From a checkpoint of a small image classifier: arch resmlp, 42238 training examples.
Rows from block 6 of a small image classifier, named by matrix and row number. Rows with one number belong to one neuron. Each number is 128 + 32 x the weight over its row's rms, rounded and kept within 0 to 255. All counts start at 0. Numbers have three digits each.
After each neuron's rows are labels from the 100 images, of 14848, where the neuron reaches its highest value: "responds to" is what is common among them. Only what is clearly more common there than usual is listed. The data: capsule endoscopy frames (Kvasir-Capsule). In brackets: how many of the 100.
# fc1: MLP up (model.blocks.6.mlp.fc1.weight, 576x192), inputs 96-143
# fc2: MLP down (model.blocks.6.mlp.fc2.weight, 192x576, transposed), outputs 96-143

fc1.456:105142062112123122154149086151126152066132114137096147089172078139156142081128152161102096115111136119138149115074153149091130099082121103114085
fc2.456:161070194115076171097099173127151139121138092115143178162127070144139125105084132127111135155123154082127147122123100230118164136161108144089112
responds to: finding: pylorus (32)

fc1.148:099168116176051118088145114144095117175106101148130141172139081136104121114146119141197113159093142096155170112178090191079138108096164144095171
fc2.148:140087133126239106136073151152176144097143134105158113134120101095213136122188138136101158095113163190097084138122166079189144105122091148169128
responds to: finding: pylorus (33)

fc1.424:166139141195103143122124081213109142110110163087127111099164128160130116112099149172141134109141109156118065135116144051112099113118118104097091
fc2.424:121178121128063192114158124105059163103111118160126092123118122097128158082070139075142123118127137133162146139118104100123152102144102132125110
responds to: finding: reduced mucosal view (76)

fc1.364:146093168117138182123128127110079103105114115118153049090136163118128119120140121071136158155154109122151104088163094146130137131149103140171128
fc2.364:125126143091153121193107174132201143125094188124138151115176120138164152138160146167083072170097112115122160150104108179143169099158098127075138
responds to: finding: ileocecal valve (52)

fc1.378:147155137221120142096137127182094160159075119052154130102183178133131065154144151153111127134165083167116110162116124087084130072184152100094087
fc2.378:083167108128052166075153165134100153140101102155147100158151151091176122122097110135121061145088120150140136161084096151104147110153062128107123
responds to: finding: reduced mucosal view (33)

fc1.363:157127151145158084102143099160126150173065126116143088120118115103128053075141181154096145145126128090136108102140156099145135159206156119119084
fc2.363:109101101111086131184128129104129088122122121146041110154143127134103101106126129088086115141117109045173114080139131163089162160055133128125104
responds to: finding: reduced mucosal view (50)

fc1.527:119095140123116178139107038132120154151092168121147115137130144136142128082143178135160096181130188115122138106092146101134147129116107135129092
fc2.527:144124067114101100123132079105148171155087128145129113189112094107137136121090177158161135095190111073173161094098149137132126090081165114114082
responds to: finding: ileocecal valve (43)

fc1.366:133146149188096142130136099179136132126127119077095138088149161164126104123107177132130132145117067180156088168124090067098134076136115065079092
fc2.366:132168126126059159088149148130078143139086122161134101143135123097150131110089104113106088106121139155109142126123123197112162137152085145099164
responds to: finding: reduced mucosal view (46)

fc1.212:118116115144101154167094151118157111102138205146180119128162087123116142113091137114117131111147145160116134084155183114106129106115092083143082
fc2.212:162173120107117129076091106105105126176078122078097195139139131147083134134119076135156144112151118070116141123213121178088124161121115148100162
responds to: finding: ileocecal valve (52)

fc1.285:105154120144086150137109166133147124166133041150139150097095093138126210130111093090058139106132150133140098159136111071083128031137119152113100
fc2.285:132162183124126109110128160115139158165068136125150134108171067150132103174150129152134108181121107169129138104133127093126161148147113100124156
responds to: finding: ileocecal valve (80)

fc1.477:100141160132116135163135140113132131168132079167097105123107089124156196124071124101167145080112210138140124147155156111115168135126088154126099
fc2.477:160111081169162129117122155132139156142098113127104184140120112142133096028188164080127153170158053100146143076139164151136144085137117120125130
responds to: finding: ileocecal valve (28)

fc1.546:140114099155095130139133135127149144107133105052152157033117131153107119077150162082160177137131086059156099076163100130150180081128099117140102
fc2.546:124101103145163161147133086142090179140115119138142151086153164063107083155049143149109157144141139170120160125130144177160061087119134160135149
responds to: finding: ileocecal valve (25)

fc1.530:116063100101113135142119124115154128119163130059142141196126137146142167136147144170161140144147125172103067142075104159168142125115090178142113
fc2.530:147142142191105070108107099122148180108114113161098139142098078134120136150104145118175089145123162126110130133163132119109128155094184083091135
responds to: finding: ileocecal valve (44); finding: blood fresh (28)

fc1.359:117165151151120129149120135116152148131142118148143127124166131119130164077034142135091135117147084112117091138115131107108128009114047073115078
fc2.359:137085176116141089158122127138149108143127138107123107071161095154117085102179140159081151183148103174148089100097092091162117121141132096175115
responds to: finding: ileocecal valve (60)

fc1.568:156114083152094117109145103188051145089062160110117119125190107162108142053080105132167136187140106082125137092141111160132133122124050128124106
fc2.568:109100085142136101152139169153104088091117078169082145128098086103125176105085110065116103176126103128170169124161144143122127116104099128122100
responds to: finding: pylorus (54)

fc1.507:172099155152129179089129162118136123079106163116142136105156117120133131085100150112117166136131113167124146175141145141149132109196099142133079
fc2.507:112096164160109155156121219180125177136139072151158100119140157097162141101170125179106066160099127131174157059136122122075155111128050111093197
responds to: finding: pylorus (28)

fc1.399:135118135123114123168137126163141126084168175079119093120112116111162129139068082102124149126133248109153116139102182096165177149099095155127056
fc2.399:150134106131162161105114130112181089157165069105066110129094152123084088055139119132186176111154136072086091109162171105151136120139122136180127
responds to: finding: pylorus (28)

fc1.234:114107131128142122116155146138067176089134096099117065079087124088180133089107090106183173120115156147119102140134097104174131153233086130154109
fc2.234:130084148121122120094144145152221091142092164106199154165140095134143100184156136150054093130144120095155143165119111207100133158098097131099137
responds to: finding: reduced mucosal view (43); finding: ileocecal valve (32)

fc1.395:151091136146107129150125109183097139153024133096213084113113115097167173085080151157109144195150112028161114088137165090127116053161078157058096
fc2.395:137101118089134110117101108110134057134165097135118122162127115136149072082172097075165154131158111113191163148143108132166125156086209132149133
responds to: finding: ileocecal valve (32)

fc1.342:119100181122117139145150161141140133097116090152200094124139173091125077131137138152119163151134076117142132028143077139139120096166132056125139
fc2.342:157075160139089163096087163149169113152153069096161146129141156125114037114139102160136169176079140143154093183141081115146125109180113132139137
responds to: finding: ileocecal valve (57)

fc1.159:181093101134127157156133136137107135101084097144094115120118133130139158140096179142056066153120120059142050118131166147110165066137123146091126
fc2.159:122161108130105124113103127151139059137172141095109154095152167170072068123189068091159142136099138091110088104179112126182092126161146095141106
responds to: finding: ileocecal valve (25)

fc1.38:124107070169103106143133070131133158101164126113121136096060119096139152134012136113144147121090147146118050141114147039145141096102121124146078
fc2.38:120157171107207127162112145113137111119084152136109108144099144103120169135165130094112143139139051119120114082140074146116165139148105092147157
responds to: finding: ileocecal valve (76)

fc1.220:174120116114117128129154104144102111068087242102113095123181139150121075052156122190168148178148085130134164074118074184156119135136086105138122
fc2.220:136070113144167091154085172185121160129062089115160091114123114097158123129062132081095139207143126078165118065132117164134150154140092156088132
responds to: finding: ileocecal valve (42)

fc1.485:091103132129082133149183143132148099147088111115129140157099169125131162126137126142134091161105164016143125146118105193104169077171106133125121
fc2.485:145160122170143143159147124141082141065108097138039156196079110114119130103132168111143161127144137150092117126122155148125125120129176090138093
responds to: finding: ileocecal valve (38)

fc1.360:157126136153069129134105118152078184090132123140116128110151054142168175149150112145151100158112177073113122079122170153128144140113117135103149
fc2.360:102156088197142095162144176140148093123113100151133156130077137104151158138082125055108091115106093143162155138196160060095171110115109074106110
responds to: finding: pylorus (27)

fc1.316:178115160190112150150123066152090128126098107058182121136116124111124084064137208140142137148183117059119110064134150164093174098125142132122105
fc2.316:126176111135119097116161133151098155132148086106170134076136111184136070183180178157080078116127089146160129153160076100107103128137117086156161
responds to: finding: reduced mucosal view (29)