Rows from block 7 of a small image classifier, named by matrix and row number. Rows with one number belong to one neuron. Each number is 128 + 24 x the weight over its row's rms, rounded and kept within 0 to 255. All counts start at 0. Numbers have three digits each. After the name is the row's rms in percent of the matrix's.
After each neuron's rows are labels from the 100 images, of 14848, where the neuron reaches its highest value: "colour at peak" is the nearest of a few named colours to the mean colour under the peak. Only what is clearly more common there than usual is listed. The data: capsule endoscopy frames (Kvasir-Capsule). In brackets: how many of the 100, against the usual share in percent.
# fc1: MLP up (model.blocks.7.mlp.fc1.weight, 576x192), inputs 0-191
# fc2: MLP down (model.blocks.7.mlp.fc2.weight, 192x576, transposed), outputs 0-191

fc1.575 104:124102112176139114105121120121108071104190174125099169123127131114121113170120127148145116136085075115151153122159163109193124155131135146129059116114141099117119126158133144149101093121095118107161132135094111102086109091102140148164105149095136124120117136120167125062122106143111098075153123116117143126148169146143115141145121114111141138105147087123142147113136127129112140125136112135143123137125169080163148103134132113116132127200124162138134113096145076136167153104094122135125144133162132095081129139132136144115103137171112130142133134115133145146146107146121123154
fc2.575 108:109163104121101114116099147170118160128123100139140145164124108125112109120114124103150189131141137160100128132151131147110137088098111138110102143158086139138120134091111089135164097119134153129111137153130099161120169090139120101169156100152146142110122159133158157161122129086138159120101123134142159139109108145108144101132130124196122136139131133105095146109101137078135105151087136095121151144185138136073103135119115164154126140086098132102157149130137135153120119163098171161145116083103159122141160107079145094121137113120148128122133091140113093113085156132091162109
colour at peak: orange (35 vs 13.4)

fc1.10 088:129102140140131145101110119163140131121138152122126157123075133134138128111144115149155079107154144188138128132128153157133132142108118138109111110132159107131133127149200118115138126165139117120135141144131173125119114124068122113133118162107135090114141096067156109101129113070099131136146118114184141135096171125196152126132109131082150083117141117079147115134126140133113086150131138112132108152113177137121127101123128151130108102154109179168144113129131113090133096141113112124120144151147151131112113083082168119124157109141175140167100162088138160123094124151131109147
fc2.10 078:136096122116109105115147143170148131107121158103171127127122126127118139141178116090115153126136113126118115116080104109143150150108106132144112129146136163123136137106103138134141155095149198134120123144149115129140133179096105110071141117128101148126083118143135129150136138183123129149112150104116088145129110119088085152085146143147104153139142159132089131115073129127146127120120146129087117125095111162136124108100130142145090163096107129116128147127147118142142171102108182124134131124157122139126141071180116164175082121140128100091098094106176102078143139156150163106
colour at peak: grey (33 vs 9)

fc1.473 109:140105123112126097140071126134129112110122151087133131130114123169140071139135108129117113084110129154150129123156135098151156152114128157141102118110134124116117133163130155122139139116133120137144167111109089147107110123090150149131118113112123121117030122124201082115130146144120129081181152133130112147130165097119104134134113105132124138126133152147141102138141111153119153141136104067163166147124113162154143112155155115099146121158124134134180129095147091146082139078118075131116146149128103150085118093135117135144114129122177147137176160116140147112143110161093142118
fc2.473 102:140133148110145141120161144153094163148105090145147132127125121127099138148155158085117136170129175096119099098087174111118124100119148109133165109155133124171087144123143136125116094157140064141098086158127133140169128116146100090156110130143130133139168147120072114121149105091151129149132155109152127121105091158135109145125104137130155146164152104124133107135128122089145087126121146176117124126166170154120111150146114113089144127129104118119067140163154162131116130174158159135103136124114173090102152109137112104098093126107117076126100114114115113150108135113141092160
colour at peak: black (51 vs 3.8)

fc1.227 110:135154122110127175151138084142159107099108145122145118127138135123124085157146112170149143171148122145131124137136116104134105122154126155110138129113138140138136121119146074095124159126098127137138158129114187142135127115123148160121137132120093069130093123122114088142140111090116130099114129134138106151175154116132104140107138133136142078118104158128144166105099151149157176116121147135129102129122119072116119084169073123113099111094160101111142086146041139124142140108147094105103170158133135161137131071160125126106146161112149145151102127173110133121156130098154142152
fc2.227 104:103164098140113129122075101107130088135125125075137140110145108127150115131110116139161119123104109155175138164149084164117141113149127193145108140108113109107125130156137121156130136160136131119134145143125155085143119131085172137125136109121167116113106104094146157130110177124101152116122134140129163100157145128145092170163107157118187097103147155072124115158144110145150144132127148112140142101151147124106129100113137157125178086103142149116151105148117132114074121124137082163120122156109107127147144137092132155114151115112092202144118156103112130118090117128082149129
colour at peak: black (26 vs 3.8)

fc1.50 102:134138149108118152152112099149145104130133140099110126128145109162121064126120139141126108138163133166157124143094114165105144135099115130112132101127158097103127133136186086114129119123135148096136122136124167151134122097102118146089123140102155117134093087096147100123123135108131137115131145141136159155122144097183122176153114130129170054130134113115145167133103151126132110138124167117151119134102130084096098111105124163132126092123126142187166078120093145119136090127114113155131149156150136171112130081102190100110160118097178182158133144145131137123109131152117133107
fc2.50 086:115137124116099100114161130132141150124107139122141141140136137143138141136170134089088169144110116078110122147116093140122155153079116105129121114132114147110157135106078136129163163102136179113137113124165120113116142143126113126089128096131103125135094142142147124131108117191104117142095150121089102150124116147063112144085146136139160146157109147109109160098078134111151149137107143127133166123135094174139115122126107146175097158106115158138153128131135129179157133105104148109125097129137091130127113138165138118169099143115102078106118097097202109085150103140175133119
colour at peak: grey (66 vs 9)

fc1.572 102:160143110152137138132152139175133138116154120111131105134130121118122141116158117121118134122157105121104116127190173138127119149124141140120132135119132129132134131131120097146120127136112123084153143117157160108118112107166176105163128121081188106150116097131163159086148143179165110117122099155135150139168133145126148121162162096130142083095154121104122144095146126144047116119130068118141082093112095123121158101105107110135134094128092165137109146140149093099153156147116120136104100146146127114121130111110134148069120097174124139122104121112166121072125154116072107131
fc2.572 094:084113108125118115167093128106133124139141130138123115112114142103106128129122145163125121149124116140141087109117122115086107125124129108148098124077162110145108132146143155121117097153082126118127128117108144127176109148102117129174111165108111105141133077137149076083164149128153159107129058164160112140102123157159180107153132114120130129106142138116151108159112124153086085153100169134118148169102155103106132123164101131110135112129111164127082124156095161103121125113167110124159199145129133133122128124173136146145132149133133124145134102134177180140113130086140097165
colour at peak: orange (40 vs 13.4)

fc1.162 101:144139143115108136163107092142159142139135133094148147120157097133133153123116087124149166174155143119156140140148129080132117104136156136100113118075111116144130086167121101126124183149118168112147117134124153148182142109104154142096127091129115092151138055136140092107138096116106172137119082134106124129175126151134168142149150138151140082115131125126132116111154143124103156177104129097149152133089100123091107105127112121140133121068150101111170141116072141111148146118127149134151157112125156131108143128148173112135150105125140070158111114149142122110124114092139145102
fc2.162 088:091155119104162179107159124134126111087105116151090156123132154135136124079086108147062132130090147106111153119115167145121114154147125146130192139170096128101105171126115096117105118124162115133145098097155157128112114109148132121144121157107129136123129133147138170159132146079093070149120122112109130147132141146101114149151117120123151151146118092141125164145108113119126132121153129170144078134139153131165146119137143136109122105144156154158126093148125153138102127113111129142123073121101137129154125123063115123081132152093123158090132133175139109185138114152097092144
colour at peak: grey (43 vs 9)

fc1.414 105:126151099122165159155119131120158141117144129141125112137151160115126116147173186175118120113139096113123109112116105105113144136094092097146116168103121179133116120121128096105127110125104135085145156135134151147132121078159121131166124199095111100125154140095133136125121132165151080123136075139125111184135113150097155118127118109122138118114135121142102131094157154126084144130176119143142103119153110117113122130149104104139118062194124180114149142159127139143108151087108097128086136145113153119117137119129110107082126154136121106131121136118166146114150183139081104134
fc2.414 091:100106135092098136157111115192132128093118152138160144137127087110151109132155135146124166128123108127136156125158076164128142152105148137106077122135114136093127119103138099096163148120153136123135114161121143154151162135121133138142163107126137103145089128166167109147091137148162141139106113132119107111152142162142124143114134106174130109155098110108158146127084110135108090123078162084161152108130155167078115112124123121098127100082124142158137150135102099135105065138139171113162159096147114133118159115132166123153161091115123078139124123095120069134128123121134155145
colour at peak: grey (30 vs 9)

fc1.355 105:165109140118161120107156108077148122130155129176114111119116154130130124121106169147098133120132108131114130099102137081141104137140148102139109076133197130096152151153146130128096127129122161124127142120097111110137116077114107145081117149125090141131163124096115147138106100124145113131176148108132136173167109081194138098115088126113115136097117127123127151117140151166108181123162107095101135100076110136171127126154128118062129155147166111118134135083105145134182130096114130156162142123162143147127099095118122110163104144127117151154143124134130131129149118120104143155
fc2.355 112:114100118143136129097124102144120119145149181154135172106100109123159155145198118112162161125106094149158118168150146117167177168124145127112049120112121132086088068142151122156139168119121148103125115139113116112138155135105144137090146134128110155111120111102183139135084160143112120158116116100139126088164134126147121127128117154109155129129136105108135168123126135101090107155121112124157094129129090118128135091076106123133130147132088168142127133096116068158173137131125122139104123089115159135113146173145132157151134106151141103123078120126140121121152118145124125128
colour at peak: orange (38 vs 13.4)

fc1.393 097:108128108136086138118123105115127112098112139113172151138130111150168144165137127119144172154137125158151160115167152113100130105137143084100129098096123114106100153150158122129136158173126125112127127171131136152159143100064151134093148093125118107139139107130142097098154117123085160146096070147141128118140135135123182149173131091177122083132118163079164149140110140129126075152102140122146160120099118130096147128146121103114130115076170124126107128115095136120112127146156139117129121120148111108113147107160170146155143114127126048189130120123137122130119100132136137153
fc2.393 101:133139094110175130125137130129109138129100101132085116148135148131114117109145138128119116110112135120101099136101141123134143163107111130122173114163094157150146155101106085133106092087161153145132161101171138118087138128197100122162110170136165143134112164159145149152121144133164076108156166124113162142105129107103102118118112108103128147096115102154081117120108135105180166115202106149127072148166123091174131143136140104133104122185107110128135121111140147171144119112112161130120116121097124123159119116084117109108115130119147179107152146138116133146149132126141126114
colour at peak: grey (25 vs 9)

fc1.362 111:155117100149133147135114141131171121100099139124122075137123122142102151153116142139161101108102105150115127131136155171124145148110124175095146168126121133129129120102121024143124124136146153109119103098127213155139115128156121115139090146105121072116115074121125118133134162159146095130124139142138096133146151121106105141151144195099132066121129119111119147130136137155127120110107130131113058138144134139123156105103124168141126125134136144158123121142143126133124135121124146132145109161170136147095128098122149147110168070132163113129104148124122106119128130143059149104
fc2.362 129:184119173143145130174139123101111131132131124102117124092106128096095149130083123128139103119160122118133113111115146087174123139151163155118165108111151106110098163149123126171097115144123119164130107135154103156146085129109134112108097129102092135117126093124076102092153102134110135137168146108148111103121126147121109163152117122104093126132144060185155107157148107148094108126160102161123134169131121150144176152128168111085132141160118118124121167121153128117076160120095122144118143154108135133097156178148109136119111130169140093140132117108096129132146147145146165098
colour at peak: orange (35 vs 13.4)

fc1.226 117:153167125143116126133133139095136088093184180177125161115136133111128131181149142130143126116101099087134111142154143114204133163126104119123120112109135182098103121139112114131138118124078172106120128133122121165119110064121151112141115132132127115164157139133108127059116100148138100087114147135105128157138130096126096120136155102126151131123124132114141129074139106126105170119122165137168132127131126088146119126125108099132111137145135135124151126131139128129145124121163071126112143149151137170099079149163126135131126136131173082160122146151174191105153106147127131141
fc2.226 154:127153145112155106098156169126108098137114135154085102154130176117099147102126108098118104099142142147095106103097156102171140144153089159125150116176125172138149122112149090144118103107122151134099151106120135103093132100151107140144105141172180172135142129096143153139125109111141107094158187111141163143091108092149093097118089141106128134145126151123110089115113103117161163127167094162120119118150122105163139141128125083118087119161103142100171151153148095123154129118140130138077132148107153138156089147112109123101119140130131149108134154139096158103136122159144151112
colour at peak: orange (32 vs 13.4)

fc1.370 107:130099156148140116133124122129134121147109143155165142118146150121147163150079109119167155155138119161150146123121166127118128114125121141153084127124146144167131117161143115121098128084098097107138114119077161126178126132153137149099154123117088115098139115113096129141091078107148127055130177104135122149155122104125152121152127178148116096115162108148122149140127164184126083128114114129094123129117167138129109144130107121099149155099140080129165136110079147169163156125116121115140137157112078109110134094129154131144135117169093111107170115128129114134183077134115123142
fc2.370 088:140145152133150129121089153135133113125120091092129117157105152113135126131168089101120134117155159097096105124077123149121124136147080131130166111166120153180159087129114104113133109112151187138109149142151118134134147187147082111125147121149157144134093151125120164151118105110169129162129139081111111170133107114106104106148148154112148165114112130153077092089104100086120133121147167103109106111146175132137127119134119125118094155131141171133148150119163136082187143151118150124130119120074094118151112100152119129143136118151146092116116141113130124082115135120169112099
colour at peak: black (32 vs 3.8)

fc1.234 093:130109141139139159126144117155156155160170134135113109091112115140140164120125173128097130184154142134163147106170187112160133120088130148118130089159160130166121097145149103124132125115129104122171144144106106121107111136143179133114152108093120125122120094121113130144145117126115122148142110165142137115170117141155145123120110134132112097164182114111153107118139149167122118174146094093134117096083114168144140133111114094087142097147111122121130111122100107163174142121112123129065133106117152083113139134102133082091123057115102094140126134081100112110165114117142140103
fc2.234 087:126140145093065125142123116118148108120088130141146127132129110141128123097114129163070129121133166114098134152111116153137113108125114136158152106141156155126134159127147181101142120166147173143108124170156115134157119141081117084143164085127119124154165133109105142136149136117100139140078140140145130167106111143164116127150146078165116133104117122094150098161106114156134098134083157113114148156096157157096112133155139170107134130098147130075121107143115120076150091126096149162133108151170086117148153105117083135134134168098118148162113116149107114113109108124133174140
colour at peak: grey (28 vs 9)

fc1.112 095:232147119146135178131146150142134128114142107118114139143139125154134118127192193126150131114109101133159124140145093094126114117113143127128152119124153140106140123124142142107143125126154138099150152100132142146078125079132147124113133145111119077130118117105117137118115139167158130130124102181139118102151163145171120138092140111140147106051106110118143141083118118109127153129094127136169147098133096136103162116106080140122149112120115101124127135152129173139081103131160134117123153130157145131109095100155164114097135108096159143138125135110150146077105116113080110095
fc2.112 087:087136129127159101114108126131078118159085128125108110149118144098106130118142135102139101091131167131097082086107147127129169130130123129166144083143157141176102096126146148131140113105127093155102131134128115134126130162166115119156108153149150186129151144119121131133131145099148097137149158144149126109081113093148121120153105133104124148153141108165131086140153122125154106146147132129099073163142149121146145160140157076093144130171078139121145167138148096111124120124119152143103131127032137110149121134112100130106114142163135128085158163134122132154138162123148082129
colour at peak: grey (30 vs 9)

fc1.386 099:121121066137172131198150121140116113109134181174091086137134136114108145129214134154137102132133115159142114128131109097128165189139122117122104129126134134127116173120120120118118126129108134133140144123151112096147115140140127174134126159110120101149093123133135107128170154102125090133155113127130113104126141097131128106103146121089111106149139116110129130123134198143134133128148109124134099150119096111154116107109123121149088118159112126096069105151095106137078158100156079117100118142117124177131109140149112149131154091145177155134128166145120183097146148146105128128
fc2.386 108:120132165152081120103120156169133146127111124106159136097129097147131091134124099132119150178175105125143137115110139142128104122151161169154119138127132108129119091134125124164094133096120122143149154171122067122133128163121130104137165088114148136102091144130168091148102098131153164142117112091107140156139119182119152114129154120161100152140096141148137148099143091114101104150076122098125160130126148148105152093158103143101185120094098132111109150076154104109155122128118105186134158118098112130107168106132089135110099150174139098118126091121094129148122128124126132141
colour at peak: orange (40 vs 13.4)

fc1.423 096:141132136122141112155121124140093098148131132067093109160138159038138145131161132132132090122118125146128098131138102136136139148162122150146118100146147126132189163148139141143142141104136166147112129138141113070111117135133120143125129139157157120123076130109136142127115083112123135106166131094127150128129119100192109133132123153140171094123186102097129132092109109137143120132129130098116146072113180090148145137093132189138092134143114128122152106159118091118066113147109134133142138131107161110137117119103129088115133104111129160140136138124131148067114152174151132150
fc2.423 092:099150148145146127106123141100131106109117143154106124147123157098089139140117115127140097129154171134125152143128170123182146142150110082089169101153152132124174136087133094158103129116139122161139133097135114133131130140169147135132091124149152123104128164161133139132139100148113097109146148099115159084101130094135133108141125136110119084140101127151143135121105077117190162110185098155122109130123136104161139142104084076154080077167121151122130155117135125138146102132115151125107086134129130118138110155124107120118158153151113114114126166136061162154175136137164150107
colour at peak: black (30 vs 3.8)

fc1.281 094:122104134075151140149139127123145161154130115164101119109132139175174122100121166120058100159129127139120104141116177095129126118110129142107108116119143133146119148166143132119108126108100121119120149138099122134141111131096117165111107141134126136144173130145100106096095132122184117158189161118140129155116119105147106130125113120069138136108151109143123119125142110141091149129179116085142140174089115161117086136129135096099129144182088127165119147088106117150111079131178085110109162114142148110119110142106146071157140091132144126144159140084113155122144098127132120125
fc2.281 091:155132121141145119127089102134137167136156084084119134143111138129107144135134104112133135079107127164138119102145130144174147132131119135064117078153158120151166095115156078130112125130179127116134145103121167121087126095147147109131133104133157117105137139090175174112120121144128129102134170174169170144109141124166105138161093153133117053123149084109117099132162107100148131114139104127147110112169110109131148135120144125114118074137135127138193101124155093133172152112084131124112136153116145128119139122099147119110122146114141143118130144185116115100119114148120163125
colour at peak: orange (34 vs 13.4)

fc1.20 112:158137128117180129117169146136124112106135138138123087130124176103136108115149138169103108093156099153099145075106131125125162150111100103141153145143128192100113152116135127118130124117111104128116183120133114115129126133143109169111114185113134127140137129133119133164119127139156076114174134071141131157121128085131100127171121123125141133140099138144112148126125153192075102131171106100117112104089144148125131129150131090081111111174106131126097141116111157168123133093135118138095133160142143149138107109134087137099115138125102137113138132092123129142160130174087082182
fc2.20 109:175120127101116108104101143117151125120085135116159123154130113134124089150108116144089148154121135111115130151115130162094125131114106123141157120139142132099152167118114154127134119133132128117114121155157119114131126130112123086091132106136093125133136153173142150142130136136136130181112103117114140178129096142105130158086161092145097112121114146128126175125109091124131133092126158112124145095114178159100124146140118157134119098102180129162127124119154116138141128166084178139151079123163028101110153128101113134162137185125081154124124128127182070151143145105128114127
colour at peak: grey (30 vs 9)

fc1.89 059:194136114125120179101168117111148110111125134128135155131138134068149139166201128167133130123151100123127135124110124092156132157114135120124148101136118132129150151132176091118133151149124162107133156109118159124093128075135119141119128161118102115150143092090160125134102087136157106123142084077145115149150125138149127130100117089130175112122115123087142167089129150145089151166138126113152092080110128129174145121161096128117113120132146138101118121116096109153153146117132118126136143111105193132096094089145122123114135117143159094150116140141125147107151104153158089085
fc2.89 057:152107106123105120120098155155095118120122169104189126149107098107120096186209146110117151154171144158117102103103143141161128127104136116134092107126162142150137109108149119134135110139119173102099128162109099120135144125095110123146160115152131126165136113117144132158106105099154137111138141117134152160129099120139124158139108065184140127135136113097165115068112131106125121150144139096102132127139165108112149114142087117098131137113074145100118155138132121123150096160105174126145137114125136124098154079148158134149100109141137119133121127105146115076155153154145165087
colour at peak: orange (41 vs 13.4)

fc1.35 098:101117111155141138120077101151163148072126124141139135128104163141175139153145096147147123071121111109131149130132099143128147133147086106098097140136131153093118145070131045133129118163138193095146154119112154153141126116143133121102126142131120121113127137135155131136134103141121107131128113066136109112164124091121151131096105140121091119132123123101131164114088185123128128121154130145119118115107132092126117100106111113124095124134183160183125142115127125130138069124130139093131134117191114132128137132157137091151192122150151116182088125158143109122140131116139117124
fc2.35 089:117122132108135131152157178161138119132091116134124052123110159139127159090133086101134106138151125150095116134091177068106116135171093097147131144147076144161131137131110120158132141106145121121126163117097142127091123149117103122123101160155140154108127148189153090132144136147165139116164103118129155130142120115084173122108121160112119148097144149161091125150114125154145142140143124128105134120086149078129152117103107104129106148141125072139106135102132154116146129127173138140125173146113086116171105098144077111130123102168148105143108124148156168154126137123111110132
colour at peak: orange (32 vs 13.4)

fc1.26 101:149067137092154106127122124107124078129148149092113164159105133110113097127167154109127128148143175129145129141133108123126151182120112100113104112111158097106128165098113126106125171112137133130132125123149131109144115162120127153136131120119108090132100102114138132100139155111095107141148146129113128118155140097160100105084140104093108083142134159111135108104103129101145155143166166086164136112128174144141174134106118152149060081154153145094146123159148115134108134141129135087147103130173092140116087165128141150184145134136136184160138158102154143097115121147115125152
fc2.26 102:111143172154106118131115148178153192120127100135143152125161119141095118102165097118101133145157145114136170088115170147158097121121144147136136131160125123153124155090117114162092125089162147163160142150114104122147120163127137087138128090116155113123140115150161122130123072161107126119131120102107151139144125183124131090127110109142105093135117117136125115091144091105125116139119135103132143075108142153134137123143101117140156074120086119112124163133167108117176114100128135152116128119148162109098172106111098092086097172193127096126133101125090102124120130139133139100
colour at peak: pink (65 vs 0.7)

fc1.203 093:103088105109162129116140139127118114095114132160139111131101160132157124125134120112151111100107102160145144136131141143137145170110111072123134110142151136122191086103148118109116170146137139103147123097078141105126131161128135113081115159150158148116120138149174156133106138147159095121124097105142117116145141078133151132153096137088149146109117121112142153124101099117134140120139144109140104099099154144136156110095121161095113134146088102210120114112127155119168094160131153093150149098164065088141070123134133147141156088140129143119097129151095105119127097145129104160
fc2.203 090:131141137105113114151120153126148136103119106125167123164125115151107109153157137113099151120149154119118136123097150148093119129065108091122165156143135137148120168089109147103152109144143120108123073170132117136149127149117102094152141092143163112176120159156116134118139115145156129133122135122109104146076117166089108114138123099161114161185114129144094123092107075081150139120142145122136166132188160151116098143150137141131135121109087127110126160169163156108113114159141133101137110133108072088099122095136126102161117171115148110125146124113102109122138150126144072083
colour at peak: orange (41 vs 13.4)

fc1.520 100:085119132143118128158083132152117125145117117093150158117105125160162088144118089098173110118153134168189137141136102116122100112149112148132091121109132090152156112161126153140129128173120175106126135128115130110166147119103140149110151128133162127118095107059136137150111146111111127128123130113159109112133115120146167164084140137123156135084138135114152140098120143131113126109135131135145112131151103083138116104109095114136133103109154104153158143089125133112113134125113074115171130109096145156122110108092204115097148103191144180105113155110121166069135128124131138128
fc2.520 091:109132121133111177077137106161120109099152136103178136139098090118156099144119115144117165163169172113141124103108111173114116109106109161153136139157115152145117136139135166109145119114161133142124094153120127138115127156116121100165154087119119125125143159125085122176104137106143146142116151078123120153129118162122100127144111139143118134128121130112154126119114083136155135147121172139110127138158175151111120125187135152119156134088134112129140108078129130121125132139134142184143110127067068091142166125115111156116126137102094075137127091087095084153170157126131101126
colour at peak: grey (52 vs 9)

fc1.556 101:104105134142158124109133124151127144164128106087125099126083162119113149088116119117107084110137132138122109083112126135155176143124110138117132110132120109120147143141140111133172113114129129141139156119134148157099102170124132122101065166119128153151131080114147142137144128149104105153177130147163143135133109116161143143155138156105129133146160139135126115139106144178118083124166127084109068148080165149166159132145132097072096099190077139132116131075134096137189116129086149136131154111155143120132140111133141124132111139144124161110132124098112082142118120124159111165
fc2.556 086:179132126125119117065126124081135082096139122135129184121140130138144124139097126163170120125102089137149162164134132125101105111148127149135118160123153100116151142135121100129090111132085127122145148102117142145102086069146150176142120118118136109100110148117152130116138136099121136067125125132102179145148136122123110106114125142132112093070150182138092169145153133121140147161127094160128148138144112096145108117152118143164127103121170105148157105101109136138117171121133078117143121175144104165127117122102138139113163110106123158121153145147145171135144123131056147117
colour at peak: grey (34 vs 9)

fc1.565 098:174131150150128160105143146112177055109143140168136159114104154149120169151116131183108130102090106144102139129117193068137129122148104155116153137110122140139123138124149108122139126139113147120129123148069107129141101096061124157127119130107143124161092118139128111103145114109126137170120164123158119134110164139097087136162093172109173142137157136133120120103119138130122145131119105092158125081153146151117114088101101117110126086118177149130128127181142129147137165120104108128129131148126130157097105122110150110131130101128175107130099145116145169127117095141104122089
fc2.565 106:154142127166111113132113141117148129143100093120131101121120119100087170121148148120128141122111086135128126117136104114098113118140153155125112134128086100091128117137122087153144111123127157102129107110154156125128117123150127102124093104116146106114131076111170165102110135205083122145148093177125146099156121167126135123120114154135136069151137128100131151136142126150081093136111129137113128098126123202123160132111069144128155086145133158110113131165132080138146160108101130147120133123170135146082148146175147130116098131163094141078119118089148083098108144140125141147
colour at peak: orange (43 vs 13.4)